{"model": "contrastive audio-text model", "dataset": "synthesized solo parts of chorales (CocoChorales)", "train_examples": 39062, "time_shift_ms": 100, "n_mels": 40, "hop_length": 160, "input": "log_mel", "spec_augment": true, "win_length": 400, "tokenizer": "word", "vocab_size": 56, "loss": "sigmoid", "embed_dim": 256, "encoder_arch": "transformer", "encoder_norm": "layernorm", "encoder_norm_position": "pre", "encoder_activation": "gelu", "encoder_head_dim": 48, "encoder_fused_qkv": false, "encoder_bias": "qkv", "encoder_qk_norm": false, "encoder_parallel_block": false, "encoder_moe": "top_k", "encoder_num_experts": 16, "encoder_moe_every": 1, "encoder_expert_mlp_ratio": 1, "encoder_experts_per_token": 1, "encoder_shared_expert": false, "encoder_subsampling": 2, "encoder_layers": 8, "encoder_width": 160, "encoder_positions": "relative_bias", "encoder_pooling": "mean", "text_encoder_causal": false, "text_encoder_width": 256, "text_encoder_layers": 10, "text_encoder_norm": "layernorm", "text_encoder_norm_position": "pre", "text_encoder_activation": "gelu", "text_encoder_mlp_ratio": 2, "text_encoder_head_dim": 16, "text_encoder_fused_qkv": true, "text_encoder_bias": "none", "text_encoder_qk_norm": false, "text_encoder_parallel_block": false, "text_encoder_inner_norm": false, "text_encoder_moe": "soft", "text_encoder_drop_path": 0.15, "text_encoder_num_experts": 32, "text_encoder_moe_every": 2, "text_encoder_expert_mlp_ratio": 0.5, "text_encoder_slots_per_expert": 1, "text_encoder_shared_expert": false, "text_encoder_positions": "learned", "residual_init": "scaled_by_depth", "optimizer": "adamw", "learning_rate": 0.0014, "beta1": 0.9, "beta2": 0.99, "eps": 1e-10, "max_grad_norm": 1.0, "max_steps": 10600, "batch_size": 256, "epochs": 69.5, "lr_schedule": "cosine", "final_lr_fraction": 0.01, "warmup_steps": 1060, "weight_decay": 0.2}
Rows from block 5 of the audio encoder of a small contrastive audio-text model, named by matrix and row number. Rows with one number within an expert belong to one neuron, the router's apart. Each number is 128 + 32 x the weight over its row's rms, rounded and kept within 0 to 255. All counts start at 0. Numbers have three digits each. After the name is the row's rms in percent of the matrix's.
After each expert's rows are labels from the 100 clips, of 14848, where the router gives the expert most weight on average: "strongest on" is what is common among them. Only what is clearly more common there than usual is listed. The data: synthesized solo parts of chorales (CocoChorales). In brackets: how many of the 100.
# router: router (encoder.blocks.5.mlp.router.weight, 16x160), inputs 108-159
# up: expert up (encoder.blocks.5.mlp.up, 16x160x160), inputs 108-159
# down: expert down (encoder.blocks.5.mlp.down, 16x160x160, transposed), outputs 108-159

# expert 5
router.5 119:158129149152138153171156107098116107109127076118194135142166073090126095076114139122129100127100120159074105158134082135118119144157068135138153096122154148
up.0 099:150187156093083195148078108098107150086125125059161144114080071109142190152134125149115133122109158107091138103123124139139158156171129111169164127121131134
down.0 102:126138102104120090101118124175116125102106132157076098143114185174112119114144110136108152138156090107199150143134148119119153122093179089061076124138129111
up.1 086:159177124114109177145095108124086084044092111107113176137090116096122236156143130076139192116078175105142103112095118147128154144170160109105156206102149154
down.1 080:091182090125126127090124134156066107108123113133129125135166185135125119109167122081112121161179143111158161116072142140092148153124148115093136169085094077
up.2 088:187109078146128099079143117112168098137167122181103131138118102180130071122095117153108146092113129164146130134149159113119078152156081173111086087118103110
down.2 081:164167128099082148164163047091183165131151115109184106108115104141094185116149136103104095107137126170122136114168130150140106139116138182178196093090122117
up.3 084:176169144079148140141139121149107154103092163105122178125104134141083158159118104121135140117121090085158120128189118156176147167168122120116086156153180177
down.3 102:140108123130156124103065204159106178112065132109103159107152112112146141162147133145166117113091099079167121112137091150192148110140126087138050185192145172
up.4 106:173087131179152068169102101075159125138112123189126091101143124164125063108136080084122134121142094173115186096117088150151080160148063180099119107141189114
down.4 090:154125129088104163159157071103188183110174125110156097102144111120107150072132111131114106164105114174073129114101151182090129160133158124160197085095135094
up.5 107:079118160113140248155136159132125119158164154131137168113167097095097111109116170172204153121069136141110151172127109093128130067212144099159158109123089115
down.5 095:135088099118115126104116151138127155157165145161105143192150139059125078122146165124139157117123163152114142196144087086098061130141128181106138112143128135
strongest on: violin (100); note F#5 (54); note E5 (47)

# expert 12
router.12 079:114066145044055113094110134171147130116109153156118115149153194092088176085158206166097105163147152151147145137090156110125153212071129128077141078125069104
up.0 096:158171151107139163160146111135135150139101100083169147108077065117166176199096080089138102085102148078148124078183086142157162128131091120180123151138128170
down.0 094:121160157127112145149152163143139137143098108087131149112133097099153155214118088090144147118088123118135105106143113118168153109159081133144118176128157137
up.1 108:118145160073082192114112107190122188178139153089118175103120173119161172148119150141113074142159188087170089139114166163139146123104134129130090087112089134
down.1 117:115105115115174109083152128148122178141158153112130075197173178110074089066153173118145093180161084139063078137072111131091101122106178110079148125128098154
up.2 095:164208174120143173142086098103146146172092143143180135122126106135099156129183074087144103077137126087098104137155103139118077153126125140110161106143070142
down.2 101:111173075138075112075109086138181060117100128202131152142129122172171191110110128154163162153090097118093142113121142123085071133122169116086117116134193074
up.3 107:164127093158130076091109101120165149102117100098161123201119131193146118105161100120127110074116062135135114131134091156144080176089148069126085170225177144
down.3 111:175145081100151147149041154139159152111096187125126098058119165115092185131167107171154139129120107116125218126159158162140137159129175102122112086149154110
up.4 125:136134150096112163106111135151146206208155148089114114117125154156137208140155165094080129119144178099143052106125155150183159120079114150123092096152090132
down.4 129:134098106107168115117154121105132177144159202092113081166163178115061135071177183115131126128126113155107101146107113152110129104082181137116175106133135160
up.5 107:144185158100130171083107143145142132170114152121141159188084110128140166158132088132142155109174171086138085113159117128111067129082144132068126085123086101
down.5 115:087179074121095143075132179154183109111123164138130129177159144098156117147158095065195152155118102131079115120122121115090078111125165130078135148125159132
strongest on: note B3 (72); bassoon (69); note A3 (57); note D4 (49)

# expert 7
router.7 104:112133078189108089149070147050099142123158076106142068139145094130117139088200162079136195094076115138117138177168094123142169093122056155118133118173093138
up.0 105:156097147139150094171128121133126189159106094104135120152083111127115112140127060111088094098138132119094206082171117113146141170147114144147137069180188217
down.0 103:048102117174145071105122168156093123151158202111137101151138197135123068150139179087069129124138121133094149130129143078176129128103117183135098117104115159
up.1 128:186194110109158152128147134089132175100125109149105120137128082161126137122113140147095139094131092117110158167125135130116146147131105067105091146183126117
down.1 127:187139161065157130090155120119145144083107132135101132139149101158176130122096129170094098060132085092116119242114139104137147151144131075109097179155130097
up.2 097:110140122117150148123109174106080128148114127150144165088155077088191145153176125156130174093127104107071140112088115151074126116140121141140084130146115135
down.2 097:128171148088189154094165098120068120135176187120152144086133108121095063162183108149151152134163130150148141163079188179057119140158119118080071129084126144
up.3 078:165081092119156153110077139123136157076103079101104103156161107134149126166161095092074117069074090119127193135159096110201146126126092124121094159174112168
down.3 083:094109151117136113101153099165104103099166160146130145105136189078096089075115149091205120128165176111170113115088129121089110086112158132101153181073106087
up.4 109:167101118120155101117144067138159134064097079139144138163147085213117121089134090186146126058191050161128168081150099172091088159100153064133120147178139143
down.4 100:089130167152154082155190137107115124130109144125121109174060096157159106082083117072088126110093119103133124131147105056167129149151131119134175135125172161
up.5 077:133209169094127152124119150087115084114053114168138149069164093103162123103137069117157132072110135094132137159128074148103134185199167084145107145168215125
down.5 074:144154147156177082120146121095131134136207166138111072084173157097141065137157140145104136104150111164113090201152125105130160186135123169107100138076066080
strongest on: note D#5 (94); trumpet (46); flute (30)

# expert 9
router.9 127:078166152133088158134114192126142082181173140145110113142191127089108137133197102150144144113121159144171163128103036107135104124102175170119145179109107171
up.0 108:185121172116153167178144084137108186124072124070141143157098101121130131144101155093062124117109126077146093156167188143156178171149081166156164079144150145
down.0 100:171102143091121164199076138119086183165091118102102153134070086109129181150122178113131141136141093094149119118163126150206184134144039131170144116167160122
up.1 095:147164105139151116165151130118154115042126132103138143096152044112102132133113144050145128087065101123109161102150114138132166124149121101170187135141143142
down.1 102:128134114072128107121123153171125168154127171129104141146105141134153140138104174118088134134105169109135151133172189085160128132119158108120102104118095123
up.2 104:141086060152159098110135132153030129128047108131102140128135128110135123137118122109153159131115097097164142149140096163163107122147114140121149140146193164
down.2 114:159086148082129177102107082184100134194184185089167119134131163090057123158137162124110149114094144173124072158143153180153140147152091152135094107093104125
up.3 094:122129179186094113167162109087121161109121079103206108141125114139180124100121127133063113130139049161132137146180120123183118127149125162220190087180147185
down.3 084:160134117089158117069124192157147118094149172148131130163169156162012105128097117124112129136114148148120152102140145109084171114137180083051111115124138105
up.4 090:145066111156137107126132151162062130124027084129123109149114128121130115133135114131153154127119102105153092165138105143173133112141117133126137137137190175
down.4 091:157087118064134183070122085157099098195161182116134150181126163115076138187108122142104133123101139155139086160135142131142125141160117162083102106069093139
up.5 088:116144108188136065102078140093109148188167091131144091075148106127108167125185114137160189086123074127130155092185136142121118080090135173172156102160110164
down.5 094:077119127207105116105124132168097096151156140143134082100115167156084160126086106164098141165163146125139162111149205120125149071136157177158153036135117097
strongest on: note A4 (100); horn (41); oboe (31)

# expert 3
router.3 091:158053147130091131119124105092129151133109119134057103174101195174106089071120150133114134106148216127131121102099163072100120085136138141122125119102156131
up.0 083:128108077106098163174105145156098175103147098070133168131115112080155167171151129132122094148128126110085118134136118142172156181124091142167137139137137176
down.0 080:155120198096096150130154129115143139173114124118122050133108158095081133098172102091115106086169161156158104147084135098099163143160131140113203071139131125
up.1 083:113162134173136115108136117147098068135060129129142161140120120094111188147068133145200071118046116059107123139157128111136141138205153088130169217116184131
down.1 080:129072106142125134048100135115108148131094104129123128126139167139119113101110110139147116141106150161098118140055102171146123129134076075162111130154153085
up.2 101:135101156101132153207163114122156114119195121116139169063148111140111093122138176160124173122113060191142113145124099177174128125145100124235122102130104172
down.2 092:137095180115135092185147108088158117124193159167089120135169135121082133107124171160118182115112101161081117097139096093120146113102156146103144109092043126
up.3 093:175187154136153107147144101086167103157068092140109121131093073105093150190118078120124145037078137099069129117164083117128135140156086133145143104125179125
down.3 096:105100096122142158093141120153091133139108082157137096148127140140134065134064086117141053154106143110173187153127104139133115091096123106132137164145148139
up.4 115:180117119145153106081136131117190116135071091140105105160120026103104122141109067107153140042049144106068132131135082112113138114142110124140166143137175135
down.4 131:140117136145169097082164099143087137124098115117150151134126132122154049151066081131110018125096146098146125148120120137158109149154083112149103220123153149
up.5 090:130132157133104152111128198155192137137163106116152105116124058098144112120149085111164156143096087134121159101176150124114166151136160151154175105155102150
down.5 086:121186137109126152162170081070111114126129122143135151149144108164096133122145140148103141100122128146079060106100119118131064149150149123131140158133096121
strongest on: note D#4 (89); trombone (42); tuba (42)

# expert 1
router.1 087:137109136107105126126139131141164094106113170184048087174130178190109092084139194146076141151162163145126082125112184092064113130078138121113082120100113094
up.0 091:188092117147163074120130137192171160130131116136080114131121114076140123114110088127100075121103082169107112075120136139169120191130091126173104124124130152
down.0 096:118158112136142119133115118090102120142037139148098161130100138099124126130082144207140075187096078107104126154087139136129076172169150094121141130110180146
up.1 107:119156108116121116202168079138101087120078113082197125121084099151115144170097139136173135124120142084108156084116130201146137125137114140181167157139204135
down.1 117:184150103135085117103086132124131130129153117179096120136140149125161170084115155118059139131125162134105136178143161062131140124122123172074133083103106088
up.2 090:220084185101155133150123173096121203162144173118112131135126110078067167120126110069123102149135112110132140056134147169157173156094129144100162114134066170
down.2 100:153077146120162101125148120083103110140151175142164153165134069110091096116149075172156090148129113174081181121090160134078148184185172129070130111157152163
up.3 117:091153173128148152218167170137130140163131116062220113092121103099106082122179149141154147102166116152125146154164124149144135134174090148187140109134137163
down.3 096:147083064123089120122086124145169121097189131136114130204139135164120106097103207119151172149109174146094141127178144071099126117095120136072174123122105111
up.4 094:114137097185165130078091121112098224150158092099159145106168126117138103139126117108179069138106136105123086078146051190152076138119123197134119115139103149
down.4 094:100088085117122157141158158178142125141110093092101105136146123150143068127149121078142120111144138152133133118168159116162142111088068109118101125160169068
up.5 095:130143121095133121220178098103141151143118113086196138123162085057128149177116140099101080114100146159102074134150103170189174140163100141212173138112094162
down.5 076:122122134142099116138195099116154052082196177151131185137121153160109096129104141120111142102152142079103119162132168053097111126102126162151114111114093075
strongest on: note A#4 (100); note C5 (91); oboe (72); note G#4 (26)

# expert 10
router.10 085:139094136137100127084106083152111106122106165143093127173079216183151109085111178152071110127161140132124068143127187131102127112077135138134108128102139099
up.0 094:111151088107210188163116127172065138147108162137121200115160145081098206164102172128130113087118146075166131123118093149153113118154129139138107140130126139
down.0 101:126150092097089117166140117110134089056138087139112122139100157158121146122127185184107100167151160100096126168134153092119154106074168110160172127140111099
up.1 095:172133080174191160124136164111080150120112096110104153131142134112074194141138139086148127114136088093124090067095105152168144158131077101149141199174141156
down.1 105:104124110111115082126160162112122097151166136165152102193113152178167095051134199075127142150147155135085071058108110084054102135112135106098153153130121122
up.2 086:138146125167152119123072118124147127191107128119144152125106087121114152195140105112167160124084162042134135090156120183088137112129111192112114081151189147
down.2 090:073134104131084167135110153092076092126130169087131099166131140150109158132177098131115128071154175103165123167109140150069165093159155085144126095157151160
up.3 100:168176104102183154150150120166117122119113130152167196128105125137063184166107153106085143099145139043161118101165120160161137135119106157132083171098120142
down.3 099:101132165148100141122149142118123101125131112118167090174086188137127113058128191132112132149155136109132086135127143100134121144093099101157138115160126084
up.4 097:167121122171168083099112107050137152141092087092130119137102065096125166171164151129139107098068083084076150091105122145140121205120081138131124122178138148
down.4 110:134109154124164100163157110096079115139144120130130094156099119119124079133170148153162133136189101152111136127114141094021134134115152146076133150131096184
up.5 115:144161098176075085138103093136133095124087128144183125102093123142109143163125105115161127161093169148152144118165099151146141155191122121128104104172220145
down.5 105:123135089135118176114112083145108099175087129092117127127121151133120143158108097170182159110111150125172124150100102143156090117156110094123115150145198104
strongest on: note F5 (61); trumpet (57); note D5 (41); note E5 (37)

# expert 0
router.0 088:129091133103104108146147071155101105129146131145062100170076205174107115095087168153102149122144174171145129123069161056115134144092123135133124101106116098
up.0 094:132088172106079142198123198147116166161109147085147123096131100132153123141200100113084165119141118104162164132099127170177167132182105131198087133128144204
down.0 104:130151179113091123220107189135124110176122161135062148151085137093112155129158147074106084171153205132089100153181127058099194146149115155116123131104132154
up.1 095:131148121068146177118158163156127184079145129113139133097156107065143149154182110117126111080149118123127152149140097167151169177158120116177140197158093160
down.1 086:095140107126093128067172135110120144109088086144137108121113183093137135171128100184084085116197054097122135143124140098111119161089152147084096132110121080
up.2 091:162141169126121101214176096104127134124142104133179181108138093129121109113144126126125114132090088112172116185146090172145136148155127121146142135171178169
down.2 079:132094110115117096070189066130189110135132085145150149140146120130138149134119104122150095091100108150178117161134086148151080122111143103158120201115175127
up.3 096:163162045100127137137063136109202132120087115117155102104069053105149140176143094141151111091097132072103187110127129187126101154114101107133127152165134121
down.3 096:066145148149172122090171076115081144114116135081167127149093085155139098139089136135117134174148063192160113103080152142104086075106132173132141153090127175
up.4 100:164116144109164162123091093048117213139109087106126124110156091082140147099172092135128078129179084159137123115116095174126110206142115112137150135159089147
down.4 113:088093140137090118105162125103124169099136106126099091152124112111158092075150146134133085126155070130072119122105120132103112152122165107125154111156143133
up.5 092:210152076135135141138118087064136149128069102149131151108101062113116159141120100136169129096083116068124164116112123178127092190146117103109164157197173123
down.5 105:109114156116144131125181038118084149114103150147125145093090131104101112161075116184136124107123054148189145159099132167138096098181148110160138186117149143
strongest on: note C#4 (48); note C#3 (28); double bass (28)

# expert 6
router.6 086:131113163108128079136145099149149122137122121176064107181091177145134098117145191188087126138132106093145120175098182100113139123076110124114126096132132100
up.0 089:148167172132147125184155170102139160113166151110159150136128114107082110108132118068179145106106066082133154059185107165139134137125111137127116129134138143
down.0 079:130158098159160073151135152151185096110110165071169052155088137135111163162158100091170177137094103097140183053186179123112204138100141083077120084087158106
up.1 093:170151106150147128105107132143141156168179084108128125067149124165104137150121073121093181061130154072110184124200140154175143138130110181129074103179125174
down.1 099:166139046155092119103059139127133162141102073159121112122175172200093168138148155171113164165097135114111120109171162103162116156073131179100131060153110095
up.2 118:147195147175153139162154098083137157109091104083162159071120083098133156139146080120117138054104121080148153160135107187157160167177095148135132165146182193
down.2 079:172128039113091131128073104119161157216135109168178135163138094102065112110172118098174113133111145110070128124152135153149106194123115164142108092144130100
up.3 096:118156118106155136162089164113106144075094131085164164073181113102146133093165142095142080110095129106141128137153030137135123170150110095137147162200169176
down.3 092:130109156135097083166119114071149160092151101163110122140108118127127079038202190152116123146147086195093088187108119097137124167128127123184167111121135175
up.4 100:173169097188154092097112184128146166121102147146155122094161098130121125145113015104133146068076124083115159146128114164121135130116133232146148092136111138
down.4 107:162135074150093106136085119097127166162097102161168123159178185160063136110154168136110129178097107144087080129149152135144088180088134187087170040147101099
up.5 106:128188145128200111159164141109128126159105177092150147094168129120057138147151093047108129059086141140180082123147117150168185143159148151135118112113094185
down.5 100:142125092113077120139080138092153168137106089195123157121156150123090082087180136123136109172063046146116143163135117145123078181103130114121160127152139143
strongest on: note A#4 (51); note B4 (44); note D5 (43); horn (34)

# expert 2
router.2 086:131072165092080173113091121169110098106105151158093131142052153168133138076132134144130151136170096121132084103121170070105104137079151115117150102109093069
up.0 109:170075210120142131125151146176101149135123171104140116156097156163130160132107108115101096123137124092193121086137129150191146143102128111103090124140162179
down.0 119:077102183116124158150136099200059069145088131104156111137043139098160108154079106156102156205182187091187096074135162122102168136143100079102092153124173125
up.1 088:200143163127184180120098122120144162154100174114114155095121112093067152147127122153189084073092117066131076140112139184136138177143075111115122178144136138
down.1 096:098160128082134123108133127146134088045123199138102161142152138131139134099106173116130121172104083121153117134087172120079152150127138120106094160118132112
up.2 086:141152179151153098149102106088068155110115196144107139093158171126100199148076108135097069116100089052190134137153135155196104160164160114100110154148150158
down.2 101:093134158138126152147176109146078056133116129126091187113113153115163144119083153157085139160114124085139091143142140076201161177170079116159127155083159163
up.3 084:125202120150092145159098113078053157121096161110124165086100116128146170176107103112113105165113152076156136117124129141180136158194124121144092153151161172
down.3 096:091145151116109172135125070153079104171149149144096200115120139129155151136065170134124120151116149090126032136115142113180114204142082115103094163075163137
up.4 116:122188123157146158130172151120122110112067094064213168072154060067141147149160119123167145115098142110149109110118081163140099166185088146188150174114170153
down.4 081:105144146111156139152141130119118105118153099160129184121141107079164183116117119105139126122161136064101001160168100132120140150122149121139123189125125126
up.5 087:127121127163160095172104188147134106161163136114109138106123106138141139136128113116157152050095117091180156115164056164181136036154111108187094144075143160
down.5 089:076094064153070123122148133158137106090109164183118140152124192138150092118125140189115131172157125090156110177127155117155122112119166159149120074145092092
strongest on: note C5 (37); note D4 (36); violin (32)

# expert 8
router.8 091:129113187177090133113149083154141113092141138110120121153118150137153123112153136143132121201168159082141109158104150120102179173107123070112106162141112113
up.0 111:070136160145121101193152141108086157100110151115152137081196096078133110114170094141137095090142065128133132128162042176154148142152122118200125132196139171
down.0 115:075118155182161108087147176177090062133149119145126067157118173145109116081134083124133181143139126133145102169125146086113145104106145132098121128130119105
up.1 105:107162140141074132184133073131087108129131149128208127162118189089106100120092158120165058180130136129121123134159148150109136175201173147097186115106155142
down.1 094:045094123163142094121140126136134078109163168148141186153159196104107102102086154165171148180113130150090111137104117155072067106134187106079188117105123137
up.2 116:118106120174127055141165141095106180120155089132143088129186146116129076100157099133151097146143088224138160132181066156144117145124149122148112119148162219
down.2 117:071142188245127069091176150100101093094137128142123101146107188110132128110135092114139138160189088106134084114095144094110130128118143122100137121104127089
up.3 105:201144135107153123166112064118104109090168087130163091130124125145135110059150103094142114142153159167137145102116182159082180161149124069052064166120130122
down.3 113:159118092096100084170126109120119134088151160176084196158097161163086144135112168138103137157132151143097091086101168107094181115089140161067125119067064137
up.4 100:123145120207164103133147118092130135123160139138167144137111099140076120141089104161158138100115061158150160115163082127162094125154093141157145100149190158
down.4 094:078139097136136146143136137065054151086082069099174108125150119120207110140136124156121131115143116106141139098084115090142095125132126135162159185139140190
up.5 084:106151099136113123174119135095099150129087101063146143088137096089102188160117108143160100117133090135124104123175116189133099145133133096191101091249158180
down.5 073:074154160187098098124166138170108091089129124144131110146101123153212113142136075156095172124176108114122207170124107127065138091049124167160117127121108099
strongest on: note D4 (65); note F4 (35)

# expert 11
router.11 090:128046124141130064133146092165154150095149109163091171128080217155079086100142143131102109128109158146118088131101171041162142092049113150135094095112146097
up.0 088:138175140126148072184138129098153158163144143137181092117162106177112183153122119163124160106106073139130119099152101201123116083119165175133125085161144174
down.0 094:158120131132118184137088137127098147185137095117113144132110141091135200169072144156081083166175157128133071132163144142114169069119137141130191054096126128
up.1 087:152088174137108155113092079169141181149094133104121133189088123108132143140098102121159062135095119105122100071152103141105103184126135113107136130139192188
down.1 088:121141141118093154097089132156148160170111105146101088201132175134088140096180149098151153129151153084124142166143110099121144137108134095110142033186186101
up.2 093:151158065120118055148117138100139150119144132123134076107119119150128163130114088143127155131115143162134142117127126249137134075116153176120121116120144146
down.2 096:046119151151144151193108161111073099160153131113136139102165164111156159148074199176133170199153094137126097098176092163140129084147109149152126087119127132
up.3 112:119109149182157072195141145079100100131111098127132139097151092137113110208090138136129169079071110084103114111159069129171136135147075161193152148144174154
down.3 116:123135159172147124116161075111100095182149097106117093172101139102143102109113137080102126115139144143096029155154094088170120142108060121117133111094127080
up.4 104:163138111135159103128148131136170128170162115138140118139158082183090172133115085158127172104079080146140164095122090178158090098101195143118153097148112170
down.4 111:099100165171124191134070118134073118141166128103136122126107139076137149149066185177144105208135102113082088137168115135099136054139117136133158099108126159
up.5 121:162076104136151126139119108198126122115121125102133109150125127139123089093131092113189103100050134111172182104134094156102129143191123087135115186164199177
down.5 121:151147134073162175114104161149131172143139178061201118104151112103128124111188147123170152118144120131142149108100158223106122152142106079137102116202170115
strongest on: note C#4 (98); bassoon (59); cello (34)

# expert 4
router.4 118:131130125142185074075178112154108129101159089154149150163182077152178142161106109148122124107146106112135148104117175134120114108067136125119105167121095132
up.0 096:137099092137111142128128157112194188141145114096129099058158115157120084074172118068143150080104093155181162108141095181190107138117067149193131090187147192
down.0 080:089130118148110123073150185173147126137136101128152070122155138180143136148141093074083137163154147139166163082141149090143180086088110166117126107107093102
up.1 091:153190130166136127112121141078132098070107118153088139117149040066064182096113116039197122041055079088122121160155055094142140120175155100134170173124148158
down.1 093:125133142073149150125131059155112132085138119125111170118153171105129083099094186170100099160134103099197103218148138125151097135167139081133099160114134121
up.2 082:153082122075109156129116130125163235150149091057125085138168148161123101136162135096110159122125116148144133094112120141166126099099089136149066052164105195
down.2 084:131095069107140098076124151129171176077129091129100054134129113178153121120141132122084113145122108133138118101106149089184172123113113116091127144160125095
up.3 098:179108108163125116140101150095122205126144117086110125148135058111083169125122158139160107136104097165083132082109115201130117158111099149137136095180145183
down.3 101:173132148121130144074178092094178171181160101105132139200107110195126098164057158162134114138169089139098089091144208118096107147046087206101159108139135099
up.4 085:122160149109124178109127154156102120102047110112104165054159128143146166187139099112138152061134125059157140150174110116184181133144097054111059149166175119
down.4 089:155153123101093081172141079070139121132178114184120120105094129154136124154137106139095126142180176152159148121117141122121118128083144124140072137064072116
up.5 102:145143104152123092132106176149121208084119116079143086139168173146154142161131141109107115180134106113117090091162137120137126131102142173104105078159129213
down.5 111:070128124157103083126176131107106139100163088121145099163124134190156089130102160105081115159167175165158141099109145102115140033112079192152136148111110139
strongest on: note F3 (80); tuba (50); note F#3 (45); cello (43)

# expert 14
router.14 116:164144132162165111167146122116117187205104161162079101105140089122115162098153168109127118081155090109177161152161158149120083117183113171188163106189130143
up.0 094:131124209127167136119156166136100100142065172132107139158115130080143187115100135080108097099070169058104086155126084095166139136087146126085173131104152139
down.0 093:087130128171164091105175064133095136167184170093129080165096149166127136084114122167067127116135128106161108164129154140143162086123148105110100117126147124
up.1 107:116112077174095143118067117163131094115044118158138130122163150126116129097077135169177097187105129101122161159146142128189133172143108091098171129143193081
down.1 108:107128156135146138113122089101132161154081149117120125116110082144115173126147133164138142123107108138163164112069116174128111124124170089174167112147149128
up.2 096:182102094141147107153156153093168199142112114139132116114145105105118114123167105135120130098137088138082108096197092183212130166084092163164168111119114139
down.2 094:066150142160124173096134116150119100141159155103132107159051133130089133113109180171111167138179124150130110162093152100142143089132165134152081132128126101
up.3 092:122112162099153197118066163129075110121092133064107148104132125107105166152141094121166110173118130078151097090102112157134135133153108059093089187150165173
down.3 080:171120116102163149105105175110095167096092109132094155133132162132123164131094158101086076125116109080148112109121143101181140191152113129108106161137085118
up.4 086:164082124118075175151108121104102172135109122083105150124104101074116234147171140134127092096099126129165153109102132171105150132141145120188165104149118167
down.4 086:165130080096105110147178080165151082179164095175126129129162120117104092135127088127108165103117150194083139144169123147096115113093078161116133099089102120
up.5 117:121152132104165148150117182118140137136121162151154182058210137120130133099180145139117123148151122069102094158079129160136108154166087128109140142138092102
down.5 122:120126174138125166116128154103134154144152188169106101084166142110147143082151139146069139139152144101127103146104136144116168098118121138104171073110053111
strongest on: horn (88); note A#4 (34)

# expert 13
router.13 125:169123076137171080182105109163142104107137067114151153089137118134107113175100066119148119180091094180130128162149128172078155124173139080137102111132187127
up.0 089:134141166131133120124101142095120160118122124088042103120144106148110163119153148102163090119107174119167131103127125084167163151157106125128081148116125129
down.0 075:154155130160125136120113110118162057168153122125102100114057127143107176121103101147124117177144166128129109164164111116086136145153090090087140031109138080
up.1 085:114138167119139154140164122174129115090062155143113210116106087123119153182109104195170096119076092096155124143123119138142120181178117096140148202132161145
down.1 078:124157100146099124103111180132112115140184164145102085139142142149111137072160181073108170160113193091135131090165136104084140085107096175117124092094076093
up.2 095:099123156064099187095109189140153148139123161108145123181130113120135146149169179108153126117114145125150130111075128106137139069133162159136133117158048120
down.2 077:122152130112084158153089149147173102131170153165090133162102131113094120140109171122111160189108154146142117111174151086096155106120120183123148049087030080
up.3 093:177150165144134144098123064132107134073094104174045160119138084197139138101110139116186113109081127074152142101099133087136109148136100113124098179125162132
down.3 080:089102121198121103094131098130132082140169154138104085130089145172085148091107151161144137224110131166115109117103161100073134076138132127105147050113145108
up.4 100:206079150116106106146050154171165149096089152148105081147102112139183119090128101090158116149078110121084188103102160113126176151137122107114105090162173101
down.4 083:134094109154171114130119132092186123108149099163143105092124113128087089115100078178110159136138116142113165164150143149108118149121113101132139033132156089
up.5 107:149141102133135126149105152115137125102141145118146094112154152107166125105174145067126137133123227102099152057073145141102134092109108144111127122112116110
down.5 171:156145147117142135188141090073111130122111124112133136109138108098144131074205173086159115095103131101098128097093113117114111129146125147177166175105144144
strongest on: viola (100); note F4 (38); note E4 (32); note F#4 (28)

# expert 15
router.15 090:131071089118115106122108115127149104104125116151104112136149177177097106088110112159103125151172190155129101152108125108051082115040146109100143081112099093
up.0 092:064152156084121134210127178098114148157112175102171193099187127132127103133195164104118119109080109086142118103127116120161164105171115194189123129139120165
down.0 092:107090142134117143136132180125155112117155133119142086155137167111176115111128145098084125092150145111127159159103112109105138107106106163167175118145129103
up.1 116:146138139118111130166140179163138151119128105075157162124138088095131161189170134099164126106080126082096090113182148135154158170176120100143109189163179198
down.1 109:188124095106128167154094173125192119103124164100158162127153087126102136139092136126160171094074108079084164128154137154115103187154089127151108127168188101
up.2 097:115157173138122192107057116116093121131119184087159178062097105118148166163136147164102162124110142099115130119099180177119129167195110145177063124153120127
down.2 096:172102098113158144108086129154136105190080149146129110131077130140124120144092072129117138117149133165158179141107171173142118100089136099101128070105166096
up.3 089:159134114155116123100147075135102135150129147094128147189082112099121171192103093124148132090077139068141140075146118165147121165167085116099126211142153153
down.3 083:116146115118123129075112120165138104125149135115205076153125119144086085080084182118099161137076174111131153139134163129129110106114161145075148157150115091
up.4 105:171129099136141126145136059098146127110146077097155097098114106108138092099141066120097139136156166192082170119105105157090096176084113102118146091106125138
down.4 111:102171186160124059159177047099100074087132090151148131106139096132153108134130133148158082164125131155120098076140150099129158126158163171130142160072093136
up.5 101:153148106092099105107132186187171136100138113118100146127181103102117154103140153080168123096085144092066106160153142108090143139161113057125111209209179159
down.5 100:150131132108103127115089167138207112178128126141153108155169148120132167082166183119134120129062162130085110197156097109103105143120206104108171102178147151
strongest on: note F5 (100); violin (65); note D#5 (52); note G5 (50)